config = dict(
    crop_scale_min=0.7,
    horizontal_flip=True,
    encoder_fused_qkv=False,
    encoder_depths=[6, 6],
    decoder_blocks_per_level=2,
    optimizer='muon',
    momentum=0.95,
)
Rows from block 7 of the encoder, named by matrix and row number. Rows with one number belong to one attention dimension. Each number is 128 + 32 x the weight over its row's rms, rounded and kept within 0 to 255. All counts start at 0. After the name is the row's rms in percent of the matrix's.
# q: window attention query (encoder.blocks.7.attn.q.weight, 96x96), inputs 0-95
# k: window attention key (encoder.blocks.7.attn.k.weight, 96x96), inputs 0-95
q.29 106 [197 120  76  96 125 169 104 141  49 116 143 116 171 181 160 113 122 130 137 152 144 123 134  81  54 140 125 114 176 112 146 104  89 106 113 144 157 133  82  77 141  66 124 174 155 155 120 142  89 124 142 154 117 138 135 168  98  90 110 138 146 159 134 174  80 135 102 110 157 127 105 156 158  98 165  91  72 109 149 117  77 204 105 127  73  89 162  82 120  98 125 118 187 129 109 129]
k.29 096 [129 106 125 142 108 130 156 114  99  95 112 137 133 168 191  92 195 127 125 111 113 181 125 161 133 201 145 128  88 100  97 123  82 138 156 104 108  97 138 128 151 118  80  88 151 179 128  83 205 157 127  69  54 112 112  87 127 120 127  63 156 158  92 122  68 133 101  97 118  73 131 122 172  89 159 136 123  91 114  93 132 204 105 130 103 129  97 121 152 114 155 177 102 138 111 151]
q.30 097 [117 148 159  95 171 146 157 168 117  98 171 125 102  87 166 122 152 152 127 156  78 142 198 130 125  73 122 183 134 168 187 149 123  83 105 187  95 129 106  96 191  72 119 141 144 174 117 161  92 137 135 122 136  89 164 103 117  98  95 137 111 100 133 180 121 121 173 136  84  52  82 123 160  80 140 157 178 180  92 124 136 118 126 156 151 157  83 172  94 116 146 149 135 165 123 125]
k.30 103 [ 61 136 105  77  94 143 147 115 162 146 161 162 145 143  64 138 111 124 106 131 180  96 122 202 161  60 114 142 162 146 132  80  90 123 179 149 134 138 156  98 155 114 227  81 128 164 113 160 134 128 100 113 104 103 151  59 146 109 142 131 124 153 120 131 110 116 125 130 132 136  95  80 133 148 143 171 183 112 148  90 110 152  80  34  95  93 144 143 143 115 110 127  96 105  97 125]
q.31 106 [131 149 115 158 113 124 115 144 119 107 130 169 191  78 191 124  80 147  93 118 156 150  82 170 162 116  90 147 225 112 140 139 136 127  89 152 131 104 130 183 115 128 105 129  94 103 118  98  99 121  84 139 117 158 177 163 174 125 101 130 166 122 120 124 141 144 110  66 158 193  96 149 149  47 140 144  71 140 151 128  79 137 154 132 130 148 114 120 162 188 200 109 129  85 123  91]
k.31 090 [ 98 139  82  77 209 119  95 148 141 128 115 186 121  68  97 127 162 128  98 187 174 152 102 165 124 158  94  95 163 120  89  59  69 134 107 177 175 114 150 130  98 127  85 143 156 171  89 130 184 125 129 156  91 142 120 146  81 114 164 168 135 124 123 141 112 131 143 144 160 135 130 116  95 135 106 110 102 134 168 174  94 119 157  43  82  98  78 104 134 144 141 123 151 110 108 167]
q.32 093 [130 157 111 163 130  97 154  83 112 103 155 111  84 116 102 150 144 187  99 149  93 116 119 165 175 122 175 138 136  64 140 119 128 176 108 104  77 129 152 179 161 106 140 133  85  73 118 159 114 130 107  97 117 151  98 150 184 123 194  76 134 111 150 106 102 162  79 135 136  53 180  78 138 107 153  74 141  78 139 104 163 125 147 145 121 101 113  95 107 105  59 159  96  86 174 104]
k.32 101 [135  99 102  92 164 120 162 131 107 132 145  86 105 219  82 134 115 108  98 204 107 130 170  99 138 126 119  87 166 154 109 133 168 138 114 111 141 132  92 172 127 163 132 158 108 127  97 171 104  93 111 155  75 124 121  69  39 122  73 127  98 102  85 117 123 175  83 129 159 107 143 165 148 129 178 142 138 145 148 100 187 127  99 122  80 153 101 123 153 152 108 172 201 156 112 137]
q.33 100 [154 167 117 119 105 130 109 133 180 197 126 143 126 163 130 125 109 108 146 142 118  75 138 138  60  86 118 152 130 140  67 155 135 190 174 122 127 174 148 141  96 106 111 166  98 126 170 136 108  98 158 135 155 130  76 133  88 144 141 118 145 137 178 131 104  64 114 113 161 157 151 153  95 105 102 133 195 158 153 193  78 115 225 134 122 173 131  86 132 170 155 144  77  80 131 136]
k.33 103 [137  52 179 152 137 114 111 176 113 143  87 104 162 195 111 105 114 136 115 156  94 113 185 173  75 141 197 129 163  93  65 130 112 130 121 105  91 138 142 109 135 143 154 152 163 155 157 131 104  86 149 126 145 137  93 139 113 187 133  94 131 155  70 152 110 124  87  48 164  97 138 158  92 130 100 142 160 164 157  80 147 173 141 162  76 162 101  74 124 149 137 116 100 164 105 144]
q.34 105 [119 122 169 148 122 153 118 148 110 102 136 119 139 161 119 178  80 165 157 181 128 109 113  90 169 158 161 113  95 125  78 153 146 108 114 153 208 143  69 133  77 183 102 131 139 155 122 166 158 116 154 101 125 100 169  96 107 191 156 154 132 132 153 156 158 155 140 202 129 117 127 128 140 147 108 167  90 155 178 186  96 102 101 154 102 116 131 139 171 129  92 172 178  68 129  50]
k.34 093 [145 154 124 130 125 142 171 127  98  99 113  90  70 145  94 127 111 154 102  96 110 157 171 153 122 142 103 132 143 184 177 119  55  63 145 139 140 117 126 148 150 170 128  94 120 142 159 139 144 113  79 172 146  91 133 112 128 123  96  80 141  74 139  86 159 179 152 161  59 156 146  87 126 162  93 181  85 101 165 105 159  90 178  88 167 169  69 146 123 115  88 149 119  58 129 145]
q.35 090 [146  98 151  87 111 148 121 117  62  99 125 153 215 142  88 144 129 130 108 109 144 109 160 122 133 115 175 110 130 110 128 161 125 127  93 105  69  81 151 146 147 141 131 134 156 130 124 111 176  98 116 134 179 144 122 136 152 155  82 186 148  98 133 125 141 193 147 123 167  90 129 185 206  97 162  98 180 167 150 138 134 119  65 140 166 130 194 149 118 167  52  72 101 142 104 130]
k.35 090 [ 79 125 106 152 109 142 175 113 111 100 114 146 171 144 112 169 145 153 108 152 168  88  64  98 150  99 161 160 168 117 121 105 107 111 103 105 125 102 101 187 116 137 115 139 140 159  39 132 155 154 138 128  59 111 147 110 121 177 165 133 145 193 137 106  99 137 168 112 142 118  81 141 163 132  82 185  77 141  62  68 128 125 106 154  71 146 149 130 106 147 202  94 137 150 136  83]
q.36 104 [ 74  81 136 133 172 154 189 140 127 131 100 164 124 122 164 134 207  75 146 148 163 142 115  68 141 134 168 131  94 135 107 110  65 157 125 107 158 100 142 132 143  50 126 157 161 136 145  47 130 190 109  98 159 168 127 147 164  77 107 107 110 176 144 129 114 153 130 153 151 113 155 112 161 133  85  78 135 123  92 146 148 158 180 110 122 149 139 140  59 114 159 130 138 162 154  70]
k.36 093 [147  73 172 163 110 123 124 159 111 147 162 168 109 178 161  94  69 190  89  97  87 115 106 127  46 185  86 127 151 128 155 144  77 115 124 104 114 149 121 132 189 119 131 100 139 149 182 136 187 117 140 101 134  92 122 121 153  79 140 130 141  74 109 109  45 131 113 161 125 140 112  90 147 122 108 132 156 103 159 128 119 151  93 127 196 130 119 185 142 157 140 183 135 123  63 140]
q.37 095 [143 171 126 153 161 122 143 111 132 130 129 113  56 120 182 106 128 219  67  84 133 189 120 112 138 112 171 132 152 113 146 135  68 106 107 182  89  76 119 162 131 123 200 101 142 139 128 155 112 149 132 146 117 146 125  90 107 134 152 134 135 157 156 173 100 120 119 152 130  94  96 198 153 159 128 165  95 118 132 161  82  60 123  58 120 200 134 151 105 163  88 111 141 136 129 105]
k.37 104 [176 141 105 132 163 174  71 136 114 121 110  53 142 128 105 116 203 143 120 137 141 152 173 127 138 147 120 128 128 149 137 140 164 153 148 138 125 137 106 195  95  62  59 136 134  83  89 181 151 112 123 159  67  96  98 151  83 146 161 122  77 177  84  58 151 137 131 131 120  89 135 148 102 182 134 147 151 157 165 111 164 120 130  88 124 123  43 170 152 112  90 126 122 128 137 110]
q.38 100 [148 112 125 133 163 125 135 103 103 157 113  90 121 122  93  96 146  94 166 172 115 154 135 120  95 165 116  94 149 152 136 157 160 196 177 124 110 113  97 117 146  60  47 143  84 107 138 117 125 170 161  49 143 124 146 180 141 153 219 136 115 143 101 153 172 170 165 141 116  98 107  72  90 162 178 139 168 118 132 117 110 125 105 145 183 164 144 200 129 132 122 114 149 134 180 103]
k.38 100 [ 85  98  81 124 147 161 126 180 173 164 165  95 193 154 104 132 174  70 119 128 122 220 156 139 115  87 114 126 130 126 182 143  88 119 157 122 101 138 176 196 102  97 104 139 137  98 144 114 162 141 101 111 126 112 155 109 115 142 130 120 136 142 102  69  93 115 155  84 141 128 157  62 125 160 194 169 133 134 161 109 125 162 122 140  85 110 104  78 146  97 129 165 134 185 194 112]
q.39 103 [107 141 132  71 128 134 133  90 174 145  81 128  81 108 120 160 138 167  97  85 154  92 110 168 167 119 115 136 168 155 119 152  72 180 139 123  21 124 132 116 135 187  60 141 123 148 173 192 119 134 175 125 132  90 109 104 112 150 104 132 126 175 158 141 105 197 124 143 119 116 102  64 104 116 157 147 120 122 142  87 159 100 121 104 107  79  96 138 154 175 158 159 160  77 105 143]
k.39 101 [ 49 106 175 145 133 140  82  57  48  51 134 157  89  85 108 113  99 117  59 150 145 113 125  89 118  88  82 162 129  96 125 119 142 107  92 108 203 104 116  78 117 127 110 139 167 146 133 146  67 118  99 102 156 130  87 128 115  68 103 165 152 149  83  74 115 110 136 132  86 113 145 103 136  74 156 119 132 107 166 123 133 152  98 107 145 124 124 103 106  99 169 134 109 161 124 142]
q.40 103 [120 165 107 127 124 129 114 106 166 154  96 133  93 203  76 123 121 112 103 177 158  88 118  53 115 144 172 135  96 117 122  65  77 143  39 127 210 115 118 138 123 136 131 101 159 160 102 126  88 133  75 129 159  74  86  84 117 122 111 132  81 137 148  92 123 159 122 162 113 101 183 131 106 141 174 123 122 132  52 168 143 180 171 133 127 154 137  97 121 134 148 120 134 150  85 126]
k.40 109 [118 175  66 127 174  78 143 127  98 120  95  86  61 107 124 184 147 203  85 162 110 145 123 133 155 125 140 118 175 144 109 115 186 171  88 100 194 142 130 119 144 137 134 135 139 152  53 104 127 133 140  73 137 105 173 142 136 120 124 166 135 195 182 154  92 103 163 112 169 141 145 106 123 155 139 126 138  80 130 112 130 129 128  98 132 139 114 145  87 115 113 138  77 196  72  75]
q.41 102 [170  94 117 142 131 105 126  72  85 112 114 125 116 150 157 143 121  80 158  88 128 125 131 167 118 124  41 141 117 135 112 154  87 132 133 130  74 146 126 126  93 121 149 119 116 218 156 128 117 124 122 125 152  21 165 156  79 135 119 124 136 101 126 119 120 142 159  66 130 186  66 132 112 125 195 167 106 136 107  46 132 113 124 157  99  74 166 160  93 141 119 154  92 154 136 103]
k.41 108 [139 109 144 195 131 119 130 165 108 144 171 134 145  95 143 139 162 178 126 146  77  59 105  62  67 141 110 128 116 104 183  98 190 137 133 165 121  82 122 172 121 123 162 103 119  89 109 128 180 100  85 121 114 127 156 123 162 217 144 165 111 142  67 106 143  45 112 131 156  94 199 122 148 141 118 132 118 158 118  80 112 105 165 157 120 113 135 101 143 130 146 171 107 118  98 157]
q.42 101 [100  94 121 152 168 146 106 177 145 119 142 157 124  67 151 127 104 175 179 122 147 116 114 135 120  92 124 108 192 131 184 151 147 152  92 106  59  91 198 103 165 155 153  93 103 156 133  79 158  89 122 128 175 104 105  63 155  97 175 108 109 111 123 148 136 112 108 117 153 138 118 169 107 150 127 177 126 117 107  95  53 102 151  60 122 132  88 117  78 150 163 149 144 190 165 118]
k.42 096 [105 167  65 142 140 164 122 122 104 123  69 139 184 123 127 135 176 143  90 113 156 156 130 128 159  92 118 161  71 154 113 121  88 155 170 175 118 147 141 150 127 104 105  39  87 149  95 168  85  99  91 134 102 130 104 153 161 149 150 161 143 182 139 140 115 114  75 135 160 127 123 116 155 126 103  78 132 174 163 149  67  98 153 165  95 194 113 136  63  65 153 158 115 147 163 141]
q.43 091 [147 115 146 116 186 157  96 209 158  97 118 161 102 185 136 110 166 108 107 120 153 122 126 143  70 135 118  77 104  91  80 174 133 104 125 151 115  64 154 201  41 180 154  82  96 128 153 134  99 141 152 108 137 186 176 131 167 145 131 152 135 115 145 127 120  94 185 158 121  68 177 123 118 130 109 155 151 144 157 123 128 134 166  87 104 128 184 112 151 169 133 100 109 127 116 156]
k.43 111 [ 74 137 174 136 153 120 166 151 104 196 149 186 179  98  64 152 120 130 161 117 154  90 146 155 135 155 158 131  97 121 146 155  93 101 125 142 152 122 140  99 167  95 167 112 188 111 136 170 160 110 183 125 118  51 192 102 136 107 157 181  87 123 160 119 168 107 115 121 133 109 137 103 145 164  96 126 186 107 140 208 186 149 114 101  71 134 126 100 100 162 132 112 172 134 128 133]
q.44 115 [105 101 142 181 146 145 144  91 104 101  79 147 173 137 130 108 113 165 135 115  96 129  97 163 143 160 186 152 104 111 146 177 149  88 119 130 141 135  65  50  52 138 121 100  82 128 195 157  95  88 101 123 119  81 158 104 170 127 159 178  91  46 131 135 185 122  82  95 147 144 204 100 106 127 133 103 109 140 126 165 127 138 123 102 154 110 150 111 141 120 154 123 120 171 172 112]
k.44 095 [147 139 127 147 152 105 151 133 112 190 147 147 164 111  90 144 102 156 109 120 105 179 172  93 114 156  90 155 177 146 169 112 149 102 131 106 118 132 104 142 123  81 102 139 115 128 122 135  75 136 148 150 111 174 138 146  82 101 106 129 140 103 111 109 109 167 100 156 111  97  33 136  84 200 139 119  92  88 212 106 183 127 133  95  45  98  67 137  95 101 188 142 111 137 110 102]
q.45 098 [136 163 109 106 124 190 131  84  96  89 141 172  61  80  99 133 125 151  77 102 136 125 104 149 137 137 106  94 134 146 142 154 107  90  84  56 122  92 135 129 105 190 161 140 167 155  93 172  81 122 108 152 123 145 123 108 121 117 141 139  99 187 166  77 138  91 164 143 133 164  71 219  78  93 173 143 111 150 152 133 129 121 124 136 126  89 197 105 186 145 137 131 100 101 137 107]
k.45 100 [119  77 161 137 156  72 105 111 129 144  93 165 120 129 101 169 101 161 123 164 155 122 111 118 136 105 124  94 112  91 122  72 172 120 143 122 140 123 102 144 163 107 130  96  78 154  53 188 129 108 127 151 129 125 211 160 138 105 169  78  89  72 106  79 126 159 150 171 150 165 157  95 152 128 121 123  91 136 154  65 112 131 209 171 164 105 103  93 122 162 137 133  98  86 180 156]
q.46 108 [102 179 119 130  82  95  86 159  99 173 133 140 128 121 152  94 196 162  87 135  81 171 123  88 181 173 130  73 125 174 145 120 115 175 132 105 167 112  70 156 146 149 138 144 140  34 114 107 152  50 130 141 143  75 134 146 118 166 153  86  71 104 141 124 140  86 132 172 115 144  95  76  98 137 110 153 120 160 103 135  93 111 155  98 130 146 158 121 178 115 156  90 148 117 127  90]
k.46 103 [126  95 140  92 103 141 111  88 113 146 107 178 134 115 184 162 123 122 108 125 104 104 120 116 160  97 110 103 126  90 103 110  78 168  94  53 114 165 135  82 148 193 108 135  87 137 155  72  94 126  93 168 124 174  91 149  89  70 184 130 137  98 102  79  79 162 134  96  88  73 124 175 152 127 154 118 174 134 120 107  80 143 166 129 125 168 116 116 146 151 119 180 131  53 130  87]
q.47 108 [139  86 157 180 132 135  87  98 141 121 124 128 139 112 150  92 103  72  65  69  95 169 155 158 151 122  98  72 122  91 133 168 144 204  98 146  82 116 116 152 192 124 110 162 105 115 121 106 182 140 163 140 159 115 106 142 138  79 149  80 184 138 115 120 169 130 139 113 133  52 156  92 147 124 106 149 147 135 171 129 114  75  90  63 113  91 163 172 122 114 174 177 152 130 139 146]
k.47 084 [139 150 140 186 132  73 110 145  75 131 127 138  90 153  76 135 100  83 150 130 142 140 105 127 132 151 107 177 160 172 180 119 113 172 163 118 104 147  94 139 144 119  83 132 155 145  80  96 112 163 142 165 219 101 112 159 135 148  87 112 111 142 108  66 137 133 126 110  77 207 113 113  76  92  72 141 180 124 134 187  98 110 136 198 122 152 143 149  71 109 109 117  98 149 123  99]
q.48 099 [169 139 143 112 110 136 140  60 172 138 131 143 149 153  81 149 141  87 116 182  93 125 134 125 136 136 148 136 123 139 140  80  84 145 103 139 126 152  34 127 112 132 134  94 117 128  82  98 109 140 181  72  77 129 138  90 119  71 154 141  66 145 164 118 157 100 131 169 154  77 191 147  85 107 194  89 153  94 189 148 115 122  78 127 127  87  97  95 127 133 150  87 154 172 111  88]
k.48 105 [130 181 121 146 150 119 117 122 118 147 101 137  61 130 129 137 126 192  83 107  80 105 130 102  91 151 110  93 115 115  89 136 136  83 122 154 101 172  80 213 149 100 128 107 110 203 131 124 133 150  81 172 122 116 153 141 163 107  97 111 140  71 123 148 118 141  91 110  70 142 116 170 125 110 187 134  46 135 158 136 112 118  94 126  72 110  76 144  97 183 136 108 117  90 145 198]
q.49 105 [128 135  29  67 196 125  98 140 109 134 172  87 101 121 115 146 115 177 184 138  99 121 140 142 159  98 114  51 148  77  99 122 104 168 139 133 171 126 132 142 144  85 138 144 109  84 128 112 162 138  93 117 163 116 119 142 167 100 114 202  57 119 104 142 125 138 147 147 139  90 101 157 125 137  90 138 102 148 134 144  63 126 131 181  84 134 136 125 138 109 158 113  93 176 126 207]
k.49 108 [158 124 140 112  61 136 111 111 105 141 154 144 171 116 170 135 165 155 161  96 115  81 168 117 145 133 192 130 101 107 149 126 181 159 160  91 130  96 152 164 164  88  70 173 140 108 187 175  94 135 144 126  66 121 129 143 133  74  86  42 127  70  92 154  97 108 109 134 108 176 116 124 126 130  94  80 109  96  77 125 115 122 110  97  93 127  99 130 117 169  98  66 134 100 176 125]
q.50 104 [178 162 169 111 125 189 195 188 188  99 112 122  80 111 149 128 133 109  98 122 149 143 114  99 115 140 126 165 151 118 147 144 155 128 143 150 164 117 170 148 122 124 146 150 100 120 196 114  95 136 120 183  92 191 187 143  81 125 174 102 116 175 118 170 100 112 158 114 149  93  56 149 129  52  76  75 136 177 157 145 114 143 142 177 132 111  95 129 142 167 127 168 137 109 114 110]
k.50 096 [168 165 130  76 161 125 140 101 169 118 155 142  77  80 103 149 179 134 129 117 104 107  49 120 200 150 133 142 162  93 144 117 132 131 176  91 175 126 159  59 157 149 172 131 113 114 133  78 133 151 111 147 107 156 101 186  54 174 142 179 104  92  80 135 115 160  66 107 113 116 123  76 108  99 178 116 139 105 138 163 129 134 111  80 113  76 137 170 146 143 138 134 104 156 106 134]
q.51 110 [147 109 169  97 124 172 161 135 163 140 165 160 198 143 145 124 175 187 147  99 112 191 181 189 129 170 145 125 157  75 137 141 147 163 138 158 154 146 133 151 138  77 103 157 157 148 151 171 129 103  74 142 140 125  99 144 132 119 125  72 115 115 137  91 100 123 158  66  87 145 130 158 103 123 139 114  43  88 126 125  90  95 106 163 141 160 118 110  93 123  96 150 206 192 110 128]
k.51 110 [113 149 144 109 150 135 168 144 118  99 106 133 148 172 157 104  94 133 103 166  54 148  68 145  96 109 110 122  88 175 154 154 148 178 157 107  97  98 134 178 192 138  76 129 104 102 103 103 160 146  62  91 153 152 131 144  92 122  86  82  89 119 106 151 136 115 185 112 103  95 112 157 161 174 171  56 169  93  91  95 101 146 111 123 127 184 117 107 106 175 167 163 118 169 120 157]
q.52 113 [154 170 108 107  92 206 133  85 133 155 157 135  33 127 118 156 120  97 156 140 134 133 154 103 145 104  37 129  90 123 126 149 148 129  99 110 118 109 145  99 147 132 148  63  99 118 127 174 115 175 171  62 174  98 238 157 126  89 118 121 165 158 135 102 147 100 114 132 117 110 131  94 151 148 154 157 161 104 104 142 115 101  88 136  96 155  99 138 193 101 154 110 129 110 123 131]
k.52 100 [111 162 163 120 165 152 131 131  64 148  77 198  76 127 162 121 130 111 102 119 126 136  93  85 170 109  74 114  92 112 134 117 107 124  91 188  97 118  89 187  75 150 148  77 115 154 182 134 121 103 177  98 114 125 145 123 204 138  59 130 129 146  89 133 124  85 112  95 141 139  77  99 122  75 163 195 163 102 113 121  99  91 151  95  80 131 124 133 178 131 127 124 106 130 146  98]
q.53 094 [109 130  93 111 146 124 133 127 110 115 107 191 219 109 135 152  76  79 139 163 112 114 151 145 131 105 133 108 114  96  65 111 113 142 164 132  91 152 101 169 120 111 156 124 123  55 138 171  94 143 106 129 188 140 133 151 180 120 120 123 171  83 128 112  79 104 169 132 118  83 153 120 166 162 175 137 133 118 105 110 139 172 110 134 138 128 117 168  99 166  64 151 140  11 167 136]
k.53 109 [136 159 169 128  77 159 111 181  54 135 112 145  97 132 163 151 153 140 123 133  99 110 117 102 124 137  89 119  97  87 102  99  86 153 149 119 190 125 118 132 166  77 133  98 101  62 163  96 147 118  95  71 146 142 110 118 161  75  86  74 157  89 114  75 121  48 119  84 198 102  94 122 153 138 141 103 102  78 128 136 163 131 214 128 115 126 110 133 163 146 106  98 135 125 123 150]
q.54 104 [ 80 145 108 210 114 162 163  82 177 162 118 137 186  85 171 111 174 121 132 154  97 165 131 113 147 126  73 160  90  72  94 144 145 101 127 108 149 127 146 143 164  81 144 128  83 105 148 194 115  93  86 113 168 100 138 119  76 106  97 117 133 164 159 122 101 153 117 150 123 128 165  89 141 184  97  87 174 133 127 118 117 131 147 119  94 104 154 111 159  83  95 197 105 125 194 156]
k.54 103 [ 95 141 142 160 149 104 105 126 185 132  65 173 109 125 165 132 109 159 116 184  88 103 180 173 195 110  95 107 129 156 159 164 159  92 112 138 143  72 161 116 158  96 114  93 138 156 101 178 114 100 111 141  98 141 119 147 141 120 163 143 108  89 178 199 116 112  99 182 135 136 138 107 162  73  92 150 176 151 181 103  82 119 121 146  90 127 173  68  79 165 121 126 105  98  94 153]
q.55 103 [130 141 111 127  97 150 139 149 129 169 158 185 151 143  65 164 116  70 172  88 114 159 170  95  72  76  76 122 186 134  88 116 156  89 196 115 148 118 124 128 157 131  43 123 123 133 104  97 124 120 156 111 109 138 161 131 117 153 132 104 139 117  66  89 137 108 135 190 135  96 230 136 111 133  89 121 110 169 117 165 136 146 103 121 152 121 147  78 139 127 101 160 127 191 152 144]
k.55 096 [178 166  76  74 124 156 141 161 143 109 133 139 147 111 129 147 127  97 136 138 135 112  64 100 135 125  90  69 102 103 164 173 121  88 109 167 101 153 105  77  61 108 111  68 178 150 110 108 154 146 126  90  88 109 137  88 170 140 110  85 128  93  90 170  68 120 112 129 148 185 115 130 115 138 136 107 156 127  79  92 109 140 187 122  52 129 146 138 193 179 149 140 146  86 110  96]
q.56 096 [ 91 123 123 134 148 145  98 174  86 147 148 108  86  82 142 109 172  92 142  95 118 163  90 142 116 147 180 131 118 155 155 123  94 161 105 137 148 147 100 164 148 121 147 120 168 131 121 129 118  80 153 122 186 138  91 128 159 182 117 183  64  97  57 206 110 162  72 173  55 147 134 132 163 140 176 118  85 121 144 139 142 149 142 125  77  92 122 151  95 214 153 140 121 121 124 158]
k.56 090 [170  84 126 132 105 120  88 146 120  94 162 153 107 133 165  75  77 100 161 106 165 133 125 150 149 119 147  10 123 214 150 118 211 151 130 148 149 103 115 146 144 132 146 132 156 114  92 152 122 154  69  89 118 111 169 154 120 126 110 136 109  91 142  70 183 103 161 219 155 108 149 134  93 109 137 115 117 113 135 104 165 131 163 163  94 109 149 123 126 167 130 128  81 144 126 100]
q.57 084 [114  95 163 146 117 114 101 148 163 174 148  86  81 167 127 103 151 100  79 125  71 137 101 189  95 125 116 198 115 106 168  55 133 116 166  96  81  95 174  98 145  99 148 124  84 166 130 140 143 117 105 135 171 102  72 167 131  93 139 127 117  86  88 169 117 148 170  76 135 127 127 124  90 134  87 129 118 131 145  85 107 156 121  62 144  95 132 161 133  85 103 119 203 132  78  98]
k.57 103 [146 139 203  61 146 147  96  83 109 145 165  97 121  75 101  90 123 160  94 104 124 119 144 132  89 127 105 140 120  77 100  81 179 189 142 108 103 146 147 147 156  97 147 111 178 104 121 163 174 130 149 149 163 117 176 184 152 163 173 141  91 119 130 120 148 146 132  66 133 104  66 164 138  86 130 101 194 146 130 111  94 186 133 105 101 142 170 158  94 203 145 119 133 145 117 114]
q.58 110 [ 75 133  59 194  83 125 103 122 115 101  89 146  87  84 133  59  68 190 109  73 166 176 108 137  95  79 134 114 124 202 147  93 131 112 123 154 155 136 160 125 144 176 104 142 116 113 139 130 135 149 123 130 178 155 106 144 114 142 148 144  65 123 144  92 134 138 152 155 138 122 101 106 135 167 148 125 112 138 140 168  96 113 143 173 117 214 112 143 139 183 136 119 126  48 115 155]
k.58 099 [157 157 141 142  69 154  80 106 182 138 172  99 114 114 164 117 124 150  95 171 134 125 153 120 181 152  64 112 103 157 154 139  87 102 158 156 185 146 164 131  79 153 104 143 120 159 105 153  86 113  46 105  81 167 116 118 102 167  45 165  93  91 143 109 140 131 165  97 162 147 147 125 134  84 127 157 165 158 187 119  95  79 118 140 139 116 182  96 157 143 139 111 110 138 173 156]
q.59 094 [130  82 104  82 158  82 135  95  95 150 153 172 136 104 109  17 145 108 125 182 117  86 189 107 108 112 109  78 185 159 122 104 118 129  99 109 103 160 121 103 123 163 112  76 120 101  75 169 136 117 126 175 168 174  73 152 160 152 101 131 128 111 143  97 142 185 161 128 152  97 130  97 103 166 147 132 102 140 104 103  92 130  90 134 151 131 140 109 149 119 153  90  90  59  86 162]
k.59 099 [118 116 126 124  95  48 108 185  76 129 139 158 210 151 121 149 117 160  77 107 184 141  95 107 106 153 117 167 163 104 121 182 173 122  34 182 131 185  77 158 166 149 136 112 153 157 148 147 114 132 141 128 110  99 179 127 162 144  57 127  94 141 148 127 140 110 111  81 122 143 105 139 127 118 118 133 153 168 106 131 146 140 189 166  94 164  95 121 143  93 144 110  92 156  94 122]
q.60 111 [106 158  83 148 130  79  75 159 170  98 110 171 161 165  96 128 147 140 183 131 145 127 106 159 103 117 118 115 106 103  81 103  59 175 119 123  75 157 110 169 118  90 108 114 187 119  96 107 170  86 149 145 149 134 138 137 106 126 133 188 102 116 141 158  84 143 131 150  82 146 137 144 188 122 138 207 112  72 112  93 156 157 155 122 153 110  54 127 111 101 144 143  86 106 126 206]
k.60 103 [179  96 117 137 217 181 142 157  66 190 145  98 177 121 156 109 156 188 146 127  57 111 145 166 129 140 157 124 100 153  93  93 127 186 163 151  88 142 163  85 148 113 151 149 123 142 136  97  91 147 158 130 135 137 147 141  93 170 124 104 127 144  86 128 109 158 128 113 125 156 145 162 129 116 140 133 146 138  67 135  59 114  43 158 152 155 128 154  95 142 144 165 177 115 151  75]
q.61 092 [ 77 119 147 151 116 179  73 110 151 116 112 108 177 150 149 101  92  88 138 171 189 127  81 151 145 155 145 143 175 151 115 108 100  90 130  76  84 162 158 147 148 164 140 145 116 136 147 120  93  57 165 118 117 121 103 188 156 144 120 126 115 137 137  62 126 137  86 168  70 175 111  91  86  70 144 113 173 138 135  96 164 120  65 181 136 108 105 185 119 173 126  96 166 117  99 131]
k.61 109 [167 180 161 146 173 101 102 146  99 128 172  95 131 153 147 105 114 185 112 113  84 128 118 129  63 180 191 167 155  86  67 118 134 149 116  78 168 112 160 180 110 123 182 118 134  76 118 129 123  58  86 116 167 153 160 109 177 148 116 161  73  86 168  69 101 150 107 126 102 104 104 131 172 116 152 156 132 117 143 117  89 167 130  99 158 121 110 157  70 119 145  94 144 115 122 146]
q.62 108 [130 182 186  88 131 103 152  95 116 171 131 130 124 180 118 160 105  94  69 178 131 124  67  89  71 138 143 119 107 157 171  93  99  86 115 120  96 147  84 114  90 180 133 159 120 136 109 167 139 112 181  78 101 127 135  82 167 124 114  55 118 126  84 116  89 116  92 131  76 110  62  93 159 116 114 138 139 139  46 154 113 149 146 136  86 131 116 115 107  94 174 108 162 105 147 145]
k.62 094 [201 142 154 154 112  93 131 109 150 193 160 144 112 112  90 109  75  73 115  92 108 151  80 110 122 167 113 116  93 131 101 157 113 134 124 173 118 159  95 106 135 129 120 174 166 160 138 114 131 140 186 121 128  78  87 137  55 152 155  91 117 231 176 103 114  77 157 110  92  96 106 126 144 141 128 117 161  92 116 139 151 164 140 135 154 106 143 132  99  75 152 139 169  68  82  98]
q.63 099 [ 97 140 128 111 128 138 141 164 152 138 193 130 137  74  75 115  78 163  92 121 149 116 144  82 132 156 127 136 127 113 112 119 161 122 126 183 111 140 149 107  85 197 172 149 151 138 128 136 142 168 105 155 137  70 175 219 169  88 127 121 102 164 208 111 170 134  80 148 186 162 107 165  98 158 156 127  75 164 112 111 160  78 104 130 103 138 159 162 157 129 129 156 135 173 135  85]
k.63 096 [145 106 107 104 115 142 109 126 110 143  88 184 112 166 104 141 143 136 117 142 156  80  93 137 124 124 110 124 123  63 115 129 137 144 136 113 169 137 155 144 156 130 150 130  87 159 126  86 123 146 127 144 218  85 134  74 216 102 170 172  82  98 150 234  98 143 143 109 105  97  73 160 121  78 129 128 163  99 191 122 118 128 103 147 110  84 115  62 119 171 161 110 106 138 164 123]
q.64 101 [ 87  97 127 167 106 128 120 147 100  84 137 136 161 155 134 166  87 100 148 150 217 156  53 133 167 120 111 103 145 101  81 130 128 116 149 107 113 174  86 156 139  76  89 134 178 148 146 174  83 124 111  99 139 103 123 131 128 133 191  83 147 194 112  89 144 115 113 140 166 110  96 162 176 140 163 183 146 133 110 135  82 132 106 119 138 139  92 113 146 152  59 136 160  60  76 102]
k.64 098 [ 90 124 100 137 155 116 154 115 152 178  82 105  95 102 127 114 134 192 102 106 160 143 105 128 184 168 157 116 135 163 149 131 122 107 143 123 173  68 139 105  84 130 106 120 161 144 130 142 182 137  81 110 165 141 162 122  41 141 196  67 101 108 140 168 159 174 118 171 108 106 137 155 153 100 175 105 161 182 107 133 114 150 159  51 191 138 136 157 125 144 158 109 160  84 164 120]